From a checkpoint of a small image VAE.
Training: soap at rate 0.003, 5400 steps.
Data: trained on photos of plants and fungi (iNaturalist), 90422 training examples, 3.8 epochs.
Rows from block 6 of the encoder, named by matrix and row number. Rows with one number belong to one attention dimension. Each number is 500 + 40 x the weight over its row's rms, rounded and kept within 0 to 999. All counts start at 0. Numbers have three digits each. After the name is the row's rms in percent of the matrix's.
# v: attention query, key and value (stacked) (encoder.blocks.6.attn.qkv.weight, 432x160, the v third), inputs 54-107
# proj: attention output (encoder.blocks.6.attn.proj.weight, 160x144, transposed), outputs 54-107
v.20 117:498524462453516463517478508483523450526528538451446537452477486500395469522480528518565530567532471537516541468536542518508560481498474543490536494560499549559500
v.21 108:443422505530489430518491532482485475470500552478567482462534505527472526571517479449468477455471411516437598511498474533521500505467463533524454404442489452554451
v.22 104:489487488523479550495513536538513479464520547495435535507434539442491477554457511467516512573479557526519510554451456547459414431545510503464546504500498502516547
v.23 107:441523517562398463446510487475553525436477434524527454491496542549500503453531429440508523545565519496533446450517482456485490508467507498525546534526579490479422
v.24 096:510542496482496536484527459493457544472518552486535454522483479510423504506517470489620524520478439446540504463535489567582500423506555478470430535492526482492490
v.25 109:563523445483536468507480447517553480542388486465441498500463430527533491497550529548499476530544537444456438509490472504461530487467456473563519474496475497552400
v.26 091:478498549496506519419553533458485460517498509507508480450469470536428464449479472410507568545538509580541426481523438478493542530460499437483548528490531506501534
v.27 104:572528483509559464473404482489509551528426460502510519602488492477453624457518479544499437469484563457476493430521460509505510474418515517546543515504501503575487
v.28 109:461542447464548467576500513450471532493450450539511503486500484444522472458562511535491439468461488577530580407494454521447480470513563572483514530508433521471546
v.29 100:484589614484535526489513596489533558486556548501507535539453601459547541493523542448515475486419547439546555493474471490525494532549531509480516483544549454552529
v.30 098:377507466501505494539507569433472484546462498484426545481470498516588456535505533454464438468519562451515483522465543550457495488445439518455547511471504475529449
v.31 108:497557486399456517533501498444476494533579496460442483485557411454506381488435606550470560442519504601501539478490530513492450503542526573539462561520487529482498
v.32 103:541527480485517400434484478471482467508398525460494541460452430491470489462441493519467512556530493480443514486532478468509490586472475485568473415420506441521491
v.33 095:461496498500492525489440505555464512501552476558553467423449512516489526478488516402533497538485449577463476492553479480570532508531445481495506546413493560450542
v.34 128:394578475541554491592541531538451501488492535454398450534497469473527440538451481524524456533527468529512534482484473476487512484469513582465547464530539548493509
v.35 110:516483541512501552498536545453500469486470553512459445497516490525523420578450458493476521416479497455526449522510437497488487379519531477493499495519393458453503
v.36 090:461518482509511502520474518549469514539457463505471508533480464427507531562516619560477491462478491500474506555549469524455481502470532475518495441492505537522485
v.37 106:483468555560451402543504501482482508547426457524428455522488469491531542500502486459527509516540532487543513536467500439534445487512489568474477461492487519560560
v.38 100:498544523534494551489510495505500521434482569557541592526467518478553475606536459519534489491479528476484515473496451483422460498557539471461544536518521510549577
v.39 109:382463460545499558455494458427511484472474457580491581473505531422536450490450476503431516534492514496501495466471520466462535549480467575506506495500481507444447
v.40 103:499518519430481401452494434490471496481508570464413497526441410521522526496456499564501520546472505499491502491469523490509463490486479558553533438493535484476459
v.41 101:446476504468501467480503482555500536491447563494441529502573559502457485531500533491441533549495520567571518464417442455490470515444485480553509503576544505516494
v.42 104:437463549498490495402520544553516521437509460539516511464500474448511498436495506539548543585544504533471429496476509474442403531474537430545493488518527459504562
v.43 115:401458577486557561512492464454483477516427493488495579545523488558492476527487520474512465511498518478457476478467453407488532523570506532522480549525521534457475
v.44 094:512469568543533440525487417524559521417477566510512534491513406492486479478504497528527514493547521449470479489521453450470446431529494455487494583544521525498546
v.45 112:490545436471466493443537464474474500504554435464412538493508505493501478519473438551449491558509537463457464477503495518510513564562523549457470492505422461460496
v.46 110:492504425503532525510482507476501502518502441574565492502469603427444509470552484500485541505569427470543481472459514483479432505521511500413536404483517498503497
v.47 104:519506507550491506463572598531554462525532557517505528548496512501535561481422505476472501448569531475489525509535488545464495473447552473538457501441514482525488
v.48 092:503449495494474487458516460551471470487463439463526452531558600560611482451506493498476503498464474520504454504470501542485486543551458501538504500498525557470569
v.49 100:504494524485508471516580503523467412413461503528400526491427498436459436479460479446508490517473564567471541510473483525477492430465516512437515466460455504475518
v.50 091:555473503536458500466485518513500536517439524507534554495504468514440466560501510460485515514468510480463500525534442525454443494572508579503496455429499558521553
v.51 103:506539526522476448476558507504519531580470531468491488529496493521497508535560517507524456484378559515490489538467425507446496444577519482542585478533501493558530
v.52 093:575543499543511468477544525468513520520501466493489488536468531504526518541476462447527539474510520536525528476430560536520523487448438557486505406583506548496432
v.53 089:480520524494498534541510464481551472440512504555506521460503416558453531443538457424508500557447567457482543448519500546534490477549487485495522533502538531521463
v.54 093:474500560483545484485546504452600441453560575467477467536413563492509502503526523420565502529418484501492501555499471559443458435497514511446552474485499486518449
v.55 100:467438484541513502507531507505557559495465496471502486525576549500551535508450484487468424542463434517514524453500421545573539461478519481458424504532403491555526
v.56 109:463457439490479427529510461429506552538535526533518477530554462473454508464487518563459452514526516518479461467436503497440463449476506541528480468505481526494518
v.57 079:480541527449457535494484513494577501504502467456457463436426542517519475465496531469533488455461514559500522479559601488538533424583518494524545509476517519490594
v.58 098:551482570415571540503531456553566496431492489513486510502431451548441519495525508505548516533508499528465510506562470466525556491408548494463472434508492470519551
v.59 101:408494430522497479477543507499504490498506521474506475512505475394454501583503584457533538481428496449461531499493547478508495542504515513535525508496570509512498
v.60 099:471521397568484461487469479462504508494480513447502512531528482446507570576492507531503478508464501502469466515517444469475560553519538606500530465478530489474488
v.61 099:506552563505549546482512490547516436475522485558572550535481484528562494511573534504464498506485601507454553545509576467519499488521494511549576550479461509550571
v.62 095:530525496489594490540479526487520495492487507462489508469558451440525498465473495496476484454451482461531573515451506490431546487540489538570554446529492510437475
v.63 090:508454496491449455529494465505531525510381453543450481492554491558545507506533503508450486494518500540489516441526546523492416499507538459535481521497454520481469
v.64 098:475506502529514522562528509477464470492509471543543438503502525512499572455501474465438537535488483452518473546553501529501409510503476451499506511492488474520488
v.65 097:439557475531515560510482469495481472444512549515474504530420509423525486549544484502500575501536440499475458459437474533537470465562471525439462475478502487555451
v.66 096:512569493421538430539551485486492487508496525518580567487541465420520494486523476498474494546576478587477473488537449521475499532509563542535509490472527454457553
v.67 101:448514512550469577543457507503555486535437577541510485501545517553408499523489496570387565543541500575490474498493453550560480471517434579459495522446502492497445
v.68 097:520476509496552512517519498459513560546493501491502500547478491484432489468506560498501477459465418468475510518553436455476505590512567528540583453413501493475497
v.69 104:478518456548439504526503559531470475522582504497560483461497492448483464428469516525527496534507504489510529516521508409514431481496499545582461510441503524465539
v.70 102:522452538491554415474498516507463473465440560441527586459506466496536465479483449575515453506554472511479454506477446466511482489506508438519474481557528514579562
v.71 096:483428493539457515484454524520575525549433467429482542478505433496444528556479494524491456518491529463497507569530511454534493418446505505508463478525454464456453
v.72 114:468497500489446485446575522487506543499529482498391503460541581441507549599495518511463434458445467526433549492439508460507444485505502489451480542499507502533467
v.73 071:542470531494523559484414484466471530495468609548478465535502537485508481499519517508526558468564501456470481527501525476542520517548492474532498480495531418530463
v.74 096:530538490560499566450441463439479372503484435499513501450447516557499526545496483518563513453455539456476506487602546526550444490485494510499566543425466489503520
v.75 086:527442525472511475501472493505500451478579472554449531557540518461567495535460557483517520476513526487537507466483409501420499477450470497468586535501504477487511
v.76 102:478445424534485457467484487449449521505504513448501442448471499533437509462459545544488509580537503569473501505501503491482406532456464514449541417409539559465526
v.77 108:520383461488532540453540472489478494508522503530518508443493520546522487456463505545547538473619531419507492465487506532505532495436504446435499615535514436491514
v.78 094:456509529523438534492499520540448522526554550531513453519438489519513546437531512486494465528506537498463478557480510465508457549549489539520520431487484551469492
v.79 095:413505458515454525461484456499448455486460507601446534536452478453457479583444474543454533496524462483518501471519437487499524554472529474414519445523499427482490
v.80 089:488532499470505457492504518460474508499420532474535544510586476527479450424465578491440454514503464551508541457496484451514506484509481503524442489554508457459528
v.81 090:524488447531459500526527535529490494516511501542561546500539485430480437428540477442506487513521523590548438481519582516540484480505580455540533424518508465537532
v.82 088:467472618488510508476499534516479449500491464554478532544537509536581476516548482567554538536460508487477489467504499430483509464534539567547547460514422502536543
v.83 106:570473502394472528513476452478505445538433479447518517526419470491491475456456477576503522503488543491433546546474531449575501559488473512497417503498445487584446
v.84 110:467447505511519473496568528541473520590527575493443478526539464553463413558533509475503514506470410509483559575483467489485522568560481521540484488480528517478462
v.85 101:493520496585526572440490540531516539520525543473453529525540551432513500566551465522557483576551487472420587449525497511575491523482538464453490506536500499505480
v.86 099:444540519452559497549501519520505555503505425459469460523505498549495501499525443508569493471515415461480496529500533481534488454477462508496475511563509534474437
v.87 092:546586431459514557460498465522455491470458480509456533432450513431452517510485548450496521497448539491570463472584539545505574530553456568491501451472482520519511
v.88 098:491573506474405509541457485443422477499531416548521462496456474566509505384522464471523458520474526562558458521445520563531559465505461514505476420482549471467398
v.89 118:545468505483499510488448535545478502445463459501543495477522516465499511477550474509453466495436441419563416419519480511536501527543481493501539515546474476476513
v.90 099:458493528499483480523435533485483479445489466489523502421474518545554562446502511549491483548569555577457451515530492529499547564485489467533475520459581528467486
v.91 114:503499527467539530508497458461471502487547438548474513539488521507553539491498486556470549468554542490519522468546405498459427473486448486381496508480460469538528
v.92 100:423507474514523531513500452452553537496505526485493494512532533504545512526486510470443502470504569582525466496549558454510524576475475531556565514506463457477554
v.93 088:480516555493538513518515404495483456485557514424510523518531506524499484462429498554512406512438562473438363548456450470535533518550499502485492488559481455525518
v.94 106:606514485528541494501510597523497531450454407458517493490468496573549617457456537466467463524467545471424490447466452508550583409452449477542495565482562499502532
v.95 093:404491440577532488460518492463491553515492444490543471453563524534453438478504500522458459607548450544535463509549471457504532526513520499549494454534558450467465
v.96 102:538497508513558488452457498523570497521455552513422522522501503435524531501446466470536504474513459454544463550480498521541505516466515521520416530503455570520441
v.97 099:486522508468462516442525438496569564515488487540463473432495478597492369444543527565523559499539472525525510494556534440511481511523474550513492480492580528461499
v.98 098:484466493491471523486595526526513521535533493565559502517438495518505516439443525504410490510440573488547458545511544485503451521516512441483520500459496486468543
v.99 082:511484557458558538526517488457526513541449492549555467513574445419459539512481487398496514408513571455489471471478493470455543476460502474541483468511493464513509
v.100 096:492485493503557503523517467437529461472476497503482546488477521486444502602558505453469506552517524489529488491504532431463511517495481454442514574489475515467536
v.101 091:477501471554535494495441517498564539503507600419493539493465460512432490507509545481512518478545491495527487501479525507461588497493495526568546471555481503518480
v.102 097:541530492487495447482500529498494457543540585509522465498467537533500536430460486484592481483516529470504522485502478528552499579434585599564486548437526468526507
v.103 095:510484477489430570569442465523463491521497523541466454519543445519444515504449558494530503480530501459479448461517504454501523458497419454540451566487520577462461
v.104 102:444550446564469403499502498502480517511438507452517510557544456407509488519495515567488478490554552551516580513534483419429485472490565456463454473547538531557481
v.105 109:534517483515482517575544480484536478483515481573488531476460547460591505566479518521553504427523521467489554523504526571521562465493568512447549543464461484543607
v.106 087:535493561483479521507476487445547463518494516490509570469494542554434456521495475511482561494471553436483476500553500524526519530474499508490441540501481491504500
v.107 095:526425470553552465583453528474500542550501479559489559443613546545489552484501504514484556538481549415487473576504541470526516571527455502492463462494497523536431
v.108 095:525580444500529480521521545495478469504501512466581489422504390446537477429537572454488500544547490514505466534518530452492479500451484407575518472470546451523483
v.109 095:496523481585490504481487450501482518537533581552545504532475469508534490502529485500489602458491499427559548511519479507516451549489440402460483519551540507493498
v.110 094:579457503534470525531473500503518463488483510488571531496493513468497519499507489489553497428524551552469591533495425433482555464509496416425490480531460485486494
v.111 090:564438567515451503520484533568566558540497482483492483498551530545497478528582364462468441494496544502490540537466505524551527491523556455489510490478532432534452
v.112 090:516574475479483455460501523519434519429515527469522452558458567523508436504607495494483482529457557491438558525398484466500536520491438512503524503434539461523530
v.113 098:525449491527515504492482586405520550518521461447431432491534475529488570513511520474500428445439539456476497538525520554510480423542468445524436461516451522560496
v.114 088:500502488476509484450475496470520502468369468504434518528416444537508424551522547562483454574435455482443507445480537454490523458513445402580497476496517560458466
v.115 098:487539506529429474425537496539514497479511553455494500509465507521493425506526537489560431465462485547480530484511557531443483461499490537465542451465489494533504
v.116 108:471503412572554497537567471450488485534511542519469519508479526454552461546520541476512471546421483525470442544500545535412485527532481468545586448528472465551508
v.117 096:549428453492485493468547531527452534481482458463488459522479530522525586586453554485468537420491553447528499484520523505476425515485530479504467524446550503461440
v.118 097:529472552445572439426545526507529564510541489491458436465468532537444530497502514511522486508537430522481494537502530486457487523538442475487496534507527516526493
v.119 083:571509557442507497516481446538424471491488468485498437497499434507548504472556518530458472467452527490405493511483433442487484548496544514516496545492445500512544
v.120 096:525532503486543539557474523504539546523538410515495494455536493523460485505530479538512497518509505550540551519527456565453515480462441465487488452561501537497473
v.121 096:479520471548465490431561509505425513467500446467478448517550454517547482498502477489524526489448477376560458473465583465491457465535549453498476486542495441430534
v.122 097:478517482500499497497548581537521533572471489476435445523524476416480431524504470474445527551540444510546461497505516469513551519482508491546490528588506523436459
v.123 101:480488505421513507470511557524590452425505502449548495492475508518499476470495588391528511514561499551504483528489491510458528524409461517472468555519478487489449
v.124 106:452512468511512484416485533472558457441524481460458431526525465397525482528492500479498501476476507507485536460472573532481556503481524563497567507501538473570484
v.125 114:623487526529502499492471555498478521530494501473598500529489576495536495442562494551531462489533471521516526456522478535512581486553455509573501557487481526483518
v.126 100:527507501535510496485500475485530478528407462468515530541441526430531514503505567527457471490443512477449532453406501542516518429542474487504443473552545539435483
v.127 085:498499504506484539453501477517529526481433532506516488568422537496564499532454559428494573443542475493496484553531497532454569487532533542479440544405537505441478
v.128 086:525440534585474498516538550551482514497506512455539429480564524538492468513557466495584525525510576460497510483476429452546420472522540499551619548522478490476459
v.129 099:484501526507543503583471436512461437453445564567549478508520571516544470566541531501469476485563467509492527537480496461483466448539479510447456550493456528569506
v.130 093:453431471590520569529513480579515521500531504472534478487497549451507506522491502546491501495498507447503467535459556534512509471537464497512457489529505475455555
v.131 103:428474556537506526482533502597452465479454503507455501490495491531532458438465471428492519504504494511544516533450486487524490513508479497494387503502480544536449
v.132 096:463437511473451517545488489520566490491406489478403536519514520522481537567493462464468490485489531512422492418503511531466512487547480413491481478524569510432479
proj.20 094:488482542540523502487556527525546446458470523588545460551511461486612531482550509470424523504467515501473450516439418569482475517529511448515590541490514507455516
proj.21 100:473539483416488526484492462506491455512514532499443546565445519429556504462477544531568493547450525425501371482477540490511462460490470517562580537454500539525503
proj.22 094:483551513488498479497514461451519472528513494548496431474577517495498506497531449452533528430523510462563518487637529503522603536463510499495447560520433539522441
proj.23 100:496457568444600578511464478500434487555565517507483492492512450493526534520481558504556552466458511508470486569491550503506508562513514487490466506559459548533564
proj.24 105:507532541529533477521449536519558538566460437467423513424528486467506486469501523462388491440497503500450479488518480450424512487510471586461494481430490481528419
proj.25 079:426506515490440465462491553598452499483527530547549482465491495498435469463455513449508533488475442577556465456495507491469482524462523473485508523457502470432555
proj.26 099:481518420483472493531455483488484555517418521494432476498488514501520493470528495512470471506496541411419504513511539500510531519489555546553476508457503488452436
proj.27 094:438527531493472506543563468517485489523504474528579476456458515528540392523489549511510510561467459545502467537477554522463457502546479460507505526455543517407510
proj.28 109:485465568539460547473483505538593480540527556519464483489547498515494509526469492494478546523531532542498476595514507527594501464550426433543477452440539483571505
proj.29 095:507489450518465459523457453516454498507487518548472473469560485597498508517461491519505540500598506556449423505570478520467539474414469500590511434503474580497470
proj.30 092:582536559513480501507510459519515502500535486449577441440585469467478546437527421510516537495515520558461438476504437477481593518556520523530446543498452582553487
proj.31 100:496505505577497490479563458521473491418445545522582486524453560495518567501567416434519464576516509436458463498434478537546517468460506442427509509441483502516497
proj.32 112:525495559474488518517509502515452472512579511451529424478506564485508492534514469511467511457474460508533510485477516516479524451563518543429469531545506553452460
proj.33 098:561518523455493468482490478418486457524504477496447537583527411454572496490470463571446557459451537418531511496462485509481487516493483516504478401611465501610487
proj.34 112:566465500518512493446517539463530527443529506514568510486496470495439554486544584502519504518437530507538468507520529568516408485573448425527539504457518430517557
proj.35 095:454518464471484454492465454502441562525444519506561503459422512424502521478529537513471428534518515509453499429429576504434570570515474448489492501418574456565467
proj.36 096:504523464444531413499524445497481507473522536516536484415465491545509505467527437462514502545548481469520501489479507537529476499488461490492521575447487454482519
proj.37 099:481534407473531558447541497445538497484538540474570457456559512454494464527563455497453510521500486540466536475494506508514479539544500464514476546517430459501459
proj.38 097:492488551509497480476481499496551453560531506508466477549521450512427539387488531452435498494492489545503505496446510557550567526525436517522447496520470565466501
proj.39 103:580493535479526448492531530480466477522524467459529422477493416576444524481553493499474457495493459523467526533505430518535414445537452495504502551592487518573527
proj.40 108:535418459522505532504524545532517540488498375475497461428523548440481493505505485449431503461509508480506520484547428496453489484491485454426425530521431491574489
proj.41 098:547514543514514539484451564443471446498487479553523505516441455537520490531502490510541474501495529447406480568529524555484517453547476497516538449501469582486543
proj.42 108:545532485484528466537507454436439466535466497442491500516488464604449507554532508500462453454522522508483550484464446489545497435468477517478527550534522589434484
proj.43 101:571496480555449466489532484553509481477544574493484435523479537501466544561580487557446540548529450506513499528540512505515493519520498593500555447442470561575483
proj.44 104:572461469503476518488477593513478606566491476417476430506575565485521514520504465580442496513503504492592524501483533522463575604507512519481444441510490480559464
proj.45 123:477483500460505422498459542430540557515458475499527437444471549393449553481534573465555536492485453469578535499522538494490456501541446496519510510391574490583490
proj.46 110:438541572469460491478528482529554534473447532409426452491457399595486494481474495477513442439442564510503489481475468480493543514518472529517448553563498511434479
proj.47 106:526460484439465462516458453500484464528481469539546438464514475581489486473517476528601516575454503531516471538441531481570460515500458494459510435480529492478553
proj.48 092:482597446495562502534484487524459546564507546523430522470482386534441511583536459525487540592527471509449515544550484473526493523472545486477560517495475566492514
proj.49 100:456527532506550511511449525463438429509502489488548503509526461506477508531549475549513491485534440468423513496505542461513473473577505448533535545537557492525467
proj.50 102:468540477494503478499507457542513535515561462525529484459539499490532551453566454521525463487545539525553476469520540490597571572447502470439507514498446461543470
proj.51 091:587530567431507550468488444455504524493471499558469505495539521448550541455478522533524535502598467441523522458472552506487532444530489530525475444468519567533484
proj.52 102:453462483482481489472519492530484570497497538448585512446520435536411524514529521498476430520505512502478466514531522476579509472479535499547528562402521438567524
proj.53 098:582495468475526484463459502497478549575520471493525512517510556473546457575439538579534499485545500451513493517436507442478495481432529549542505555550445529531575
proj.54 093:446514520457529552459505497557464470478537449530519501413546477442465457547495475499495485483518510416500505480491477514540489508593519427526524560588500487458518
proj.55 107:590529496482474514512458511522527553530475502520464514517488481507480493451520537523521563441487551474506583495520543434450489546545506517568556476437597503519492
proj.56 099:506518542562527490453464493457500404453450453529502543473457490505522425499504487428506528515501426479485512480552499525529517476544494489529547528516450455420502
proj.57 091:506414473494486476509554523525466482460516581558511525538542451545488566505490510483457495508484477514524462506436450528477418506457440483476503488577520483540501
proj.58 100:460533426567461444454467565545459523543483513485515511442525520443467499509486509460466442475518469490465500487444510473483492512510443485513539542522544465506488
proj.59 107:533492540465521493501495464533453445505520512520517493475486461549504512428452445478469458556595506550471497461427466516443451472465483524510535482473462544504522
proj.60 115:509442610458537546457533508465531500498553468502444479432503494516482433418502477463505557509510493442590515495477489491483478513512494465522420466544454530497566
proj.61 089:526492524555519531559538457446522583530524556477492503449504488516531495478436475447538544494479417523517475492560426552420531480474474478460404444509487528474414
proj.62 097:499465467529491507460559474487484547530510515520488491548464532548530510424529513555533554560527529564525483461566472567525512541510490449452474572530486537527437
proj.63 096:493558491506516524496529520480435500532595507533559484454434497494480476487430505492554467544432518450476512515478483459455505470470462522501613504534544461501552
proj.64 113:446507472492515496468488523505445452515440534527517526518509473563532421516461490518511483467459437549421536509506507473455519511465495484492515509536510522441507
proj.65 094:516559520441520430494480511534503517536452433531508459484503449569505528472513517485526460467527557524506526510483506516493480460489531479538545543537506584509503
proj.66 089:519435509560489518487466481506566548502495480440443517516523599453517484496458586507450496469472456481556491508498517463525468493539478515561468524488463521587467
proj.67 101:480433529522577520448548542471484469488553462537505486548453458545562511513466563464555518484471509473462520490441460493404462489488567426530543483624515578404557
proj.68 098:397541459575458495512501432518504483479471478554472504528488509556561496515485505476520506623481559490470459472464556549509466350496481449512517525533531482484517
proj.69 100:482507535505578475451504433518590468460484569491497479494472568505529507484520491428483569498550444556508456457470532514547517516436559474496433472511467582478488
proj.70 095:519566506515442572544481474530498492482506441519416493566496499552478526469470550502525524462536576470493527536528567511577535453456452525519566517459443491410483
proj.71 092:516538468469536423504536516510440535477445549520581440506486523463547534417474489432475478481500449555568526439506474498480531533536523517524515486457500491594559
proj.72 109:562462560519594531441462507492536511482494476513585464503453466467499498458465495482453515517538518407539493487542436537550496518589489524552496439465497507486533
proj.73 084:466533532543416464522535504580499460510461459539517481486514476506474540475518533407484463537454462586433476461451499530491463434465478529525512522542539573468538
proj.74 104:515492585489573509467511542512517540550479546476561406487524504415492501433507464482427494516512468502508531520481402470444541485567477544472434471580522470498500
proj.75 090:477526494507542528471475448439455541531457471475521455451481479547479514515446437495499499529470505477487497541549544522522491498511519513543390480505478475533523
proj.76 106:502516611497563535454448453549583456444501534555476494501474416504530487559541449471478492422484549407477468534488511482536559516533543502523417566570475560450516
proj.77 099:462528496543516487558459585517502442559493519500531484480561484493459434491472468463485489509420497601495516552511547507560471511524468556578423485525420547481503
proj.78 102:495485533455545488530516446420478440502452496494404494461495463556440466560443458541552545486478485479521499468466505494487481404463461475473536464566523464520538
proj.79 088:528460605467526477546560479483521506502540504481544463489539492577532470444506542515527486485439540496485554542504592541476494416492531511519499569523476567485486
proj.80 094:515449507514494511433483483554519552488532491509491483509474566498546524582507478481497557508569487488460502500436579527482409541448528557491494559489500563498564
proj.81 098:503483535467522465460492466461504561505455527411461412469468498566457538569500489532467532440462490454482549469510437450490519575481512520467470558457480587511457
proj.82 104:458537392477481490505541505477499484515504501513534492491484480547461560500497478478439532525508468570433457508522618579564466475520540431518508584448503491417507
proj.83 099:448457539586552546471544575525501492487497546587489529518556517559501493497523533456468500516570510492466500491513474469434493425475479503509581505592534501439589
proj.84 102:510547439477476470511498504444492506430505444487514538448506519401554520472472498532491447561523494548491449423472552535523383348465499484495535554473478513489493
proj.85 106:447497560441519459566453465453515474478489431546494509512522493493459521540475536478491463441456550449546464531536552489436490494551514555525502485441506513568528
proj.86 105:551497479459485506466447470521438471468509497567522578524438491454536430580492574468485495559531483551422440485473500506457444526534534517588547533427524486486512
proj.87 090:478479547518472466520481467492521427534549502479487543505548443498484470511497467490471484484579465502448460488472449456458506421438448425517522528600504517473542
proj.88 093:516491542497534477431552440551585481498479575430523514468535481476550525517548450472417524474528489449515509479490504465456432560502534535498434598567488529555551
proj.89 112:391497543484504532459534451515529470477510516554516456488453506520577481509423583422554540477482515540455523509433480499512499455497460499500467554517492521470512
proj.90 103:523524493484509525485538492482451488541492482528491560602551512527476485522481492469508572536407480439451533536497519501500469456539481552497492507542472496451453
proj.91 101:475458527501439474503552504544542503548484565514490529442500480518478482543504514480523476492417479499454420533422529456490555505526464431547496444509519479470497
proj.92 093:480514530504494447458485537505513441528446468545474461513522512540459432457485485487592517577488451455448498483472448501472481457523505535489431466532483567458414
proj.93 089:518461413495478473485485583487569511489430456533410497536481518452519485541521489514501578528558365520540572443594570521465454472502514479537566557501487538483474
proj.94 111:473462553504523527492490457451534493579570565488490506493549536416488465517521515496499571513568536474543529553545517510484542599534519463510400452504501495507503
proj.95 105:581522590435513449492473539533541564534516534486498483556461505460549535476545466496497545400492509464530548490526505540475521598516491504455460506483526593568502
proj.96 092:494476495456485487547565501481469470427520473518560501504486491576500532460537542508498520479505570517472572525525499492457432522552431445438560452489558453450510
proj.97 099:474618437527556464558495487512477510495472459495534569515531535475492489565513492469514447527513505453477414543488479509522478557525581456517584565489453459504466
proj.98 095:490537507549551529534448514463528470465514516454464451503565509498500459513546463580531485494558487420513566534450488538521517467470478533448437520602487499476464
proj.99 083:499463513523509470438430560519462466535442534466488547453469527572522484487498496575562509527550424502502508543569454536457460561539490544471520512540498544462549
proj.100 098:481515498516478458530499504514425482548419421508513408508462441498494545388458493492506464491486511544452484476406450558573524517550527525530486469493525463509511
proj.101 088:537505486496436474498511453542462441481537365561523476535492567535513517557547411488470440491523543492402451537525486498584468488478515474517482554423519517524501
proj.102 103:484505483578474551538454488531502572496470404457457527520503479523505502526550520519483491599535531499452456496512529517505541446546441474496535493536477538457535
proj.103 107:525511541546492440465527517483553510534494514468564493405507540471495511540570465485449545524506499553564499548533498457506521568478541520474479426458495523593512
proj.104 095:534501512432519556537489497469438505468488463570431528549447447440471478496533519442465481551474467471485433445438511552548479519502454560499537453468494461500502
proj.105 102:435460576460560540424551476515504446532523566528503486492589483561499472452512483516480512538545511510470551473498524556542492521537469496487457495615529525467479
proj.106 112:430493398539471437513525488541437407488485490524517509510507444537512524537534551470539483560549501500472445516466520525528465478447512493510608536482537506456522
proj.107 090:545559474453469518486531498525512446465499497469550518605414499466550544503469484543524514536540481491473544552498450530488495472485493489521563568550498540443512
proj.108 097:498443532454494495436412499485546495484509466525442514520491534456452489491482476572475490455574526471559477518522533452474529588563510584480400487438493494414432
proj.109 101:523513590478517547537511515493557522547541497453462507457527597525500540483455514530569499509481489578526470552482573517541560544556504580520494477503452535553473
proj.110 097:487493472454465485449460540544513525556503482539374503489575445491528464451527490473463563551494417437500451504529537551534467462534497563592572467452572497558591
proj.111 107:407591457461500483494515502448444449500476461540472548501453452460519443495456585453555513477501435425486440491483423504446473492432489571561533546528419540418543
proj.112 100:494445585495449527514532444426556458527521526568502501473537445456472498515453462527511547477518474498508453519479469572484453467536557479508432447500476500538510
proj.113 098:518535478488415522491498415562458496447409511534564588453424495440525460505477476514472542519547450525424509506417444435446446608520483509454502524464501486491530
proj.114 088:472467564533533533494530506505502474477582523496497424414553443461502529388506454499466574468572532464499514498559438529484558495523573597461472495499509475529522
proj.115 118:428515466495493427574496505512455385507469470541491488456494415547510525486505470514505497473498497447441443490471451526577492491448473468501534556576485468429518
proj.116 099:519497589432532466502504455474474522484497451447484435456497486557443490536534463558518529418526458421486562440491468473518511451557466540459503583482511526533496
proj.117 093:418582562481536519482462482494554502499526534470547513476491473497497446391521501484522507554535409552457526453498546457536602498496455563446526458503409476537565
proj.118 102:434537423554469526541486456519471524486423457539540593553521465429469490490528470505432513486475525505483456480549466455564481468474580470524519508404474479481486
proj.119 091:533465499461507488472537518418539467528503547523488559455465526555491451481394487484518537528489497502521509495396514551496455395495445491561530469528518433433508
proj.120 101:469466452507487468495538469496492464490450557522560484549429479523533500471485571472488449477526534466417516509473487489515477583486517529496578506460547479539488
proj.121 085:544457582449522515476453466545534509525481546482486486462486489525448514468523507497565508509524520549491539505577500515491533551490470502532432492418488504563419
proj.122 110:499496469527467473481432504487518498452498461543527544464486590479537543434485545532545510486508547464460482485497511500511462477557482471521561511501533487604563
proj.123 099:493539453543512442529470432532493551594470466485432518485546539440459540502493419498442504491484491434509509489560489455516473473514470475517508469456498485538463
proj.124 101:536512490528476480514535464513449506506513432593542573515502516589487558505497476508529481549531521434411485489482525486524505492488567500516494527485444530458528
proj.125 098:442555497462501471486493454465538473566449505532499521481508404448456494553509500538449547489523530448536531519496518551488497538500589498468440433549576504470538
proj.126 096:495490453496485480542523506475480518478521487521463447461540483585447433491545429540520603487542553469482440497502521474511433483473504437504554489512478448494567
proj.127 081:535496500473460507496520504491482491476543495486489375404536438516427517447552471553453512531509570493482512487447538496494508493467462497479556459478513460560499
proj.128 085:519533492504431502498450521492464540497451474483500480505508484418518552500427502506412443538511466500439498589558585565443540455546551504552416513503523512571512
proj.129 091:440508552479506485468585508483538537522568480499454522562526479466437486484470580512518503503459586476489513518504463573512491525512422484513541494484531506442503
proj.130 086:534498565420484451445491486447524496497477545554467453552471408561543490477537540436547591485514537531522506481494469494515496558463544479477508477522437532551528
proj.131 110:521522454464479487532469499481581567473503490467510480462525486436475543536497543543505538465502506501499516475563510509477489507491553519505548518467485503541455
proj.132 103:549523472435485446459504516476471545519528494483534452490514526464516516481494502509508513464479453462581488531493499503490493482447536571506464468445556489604455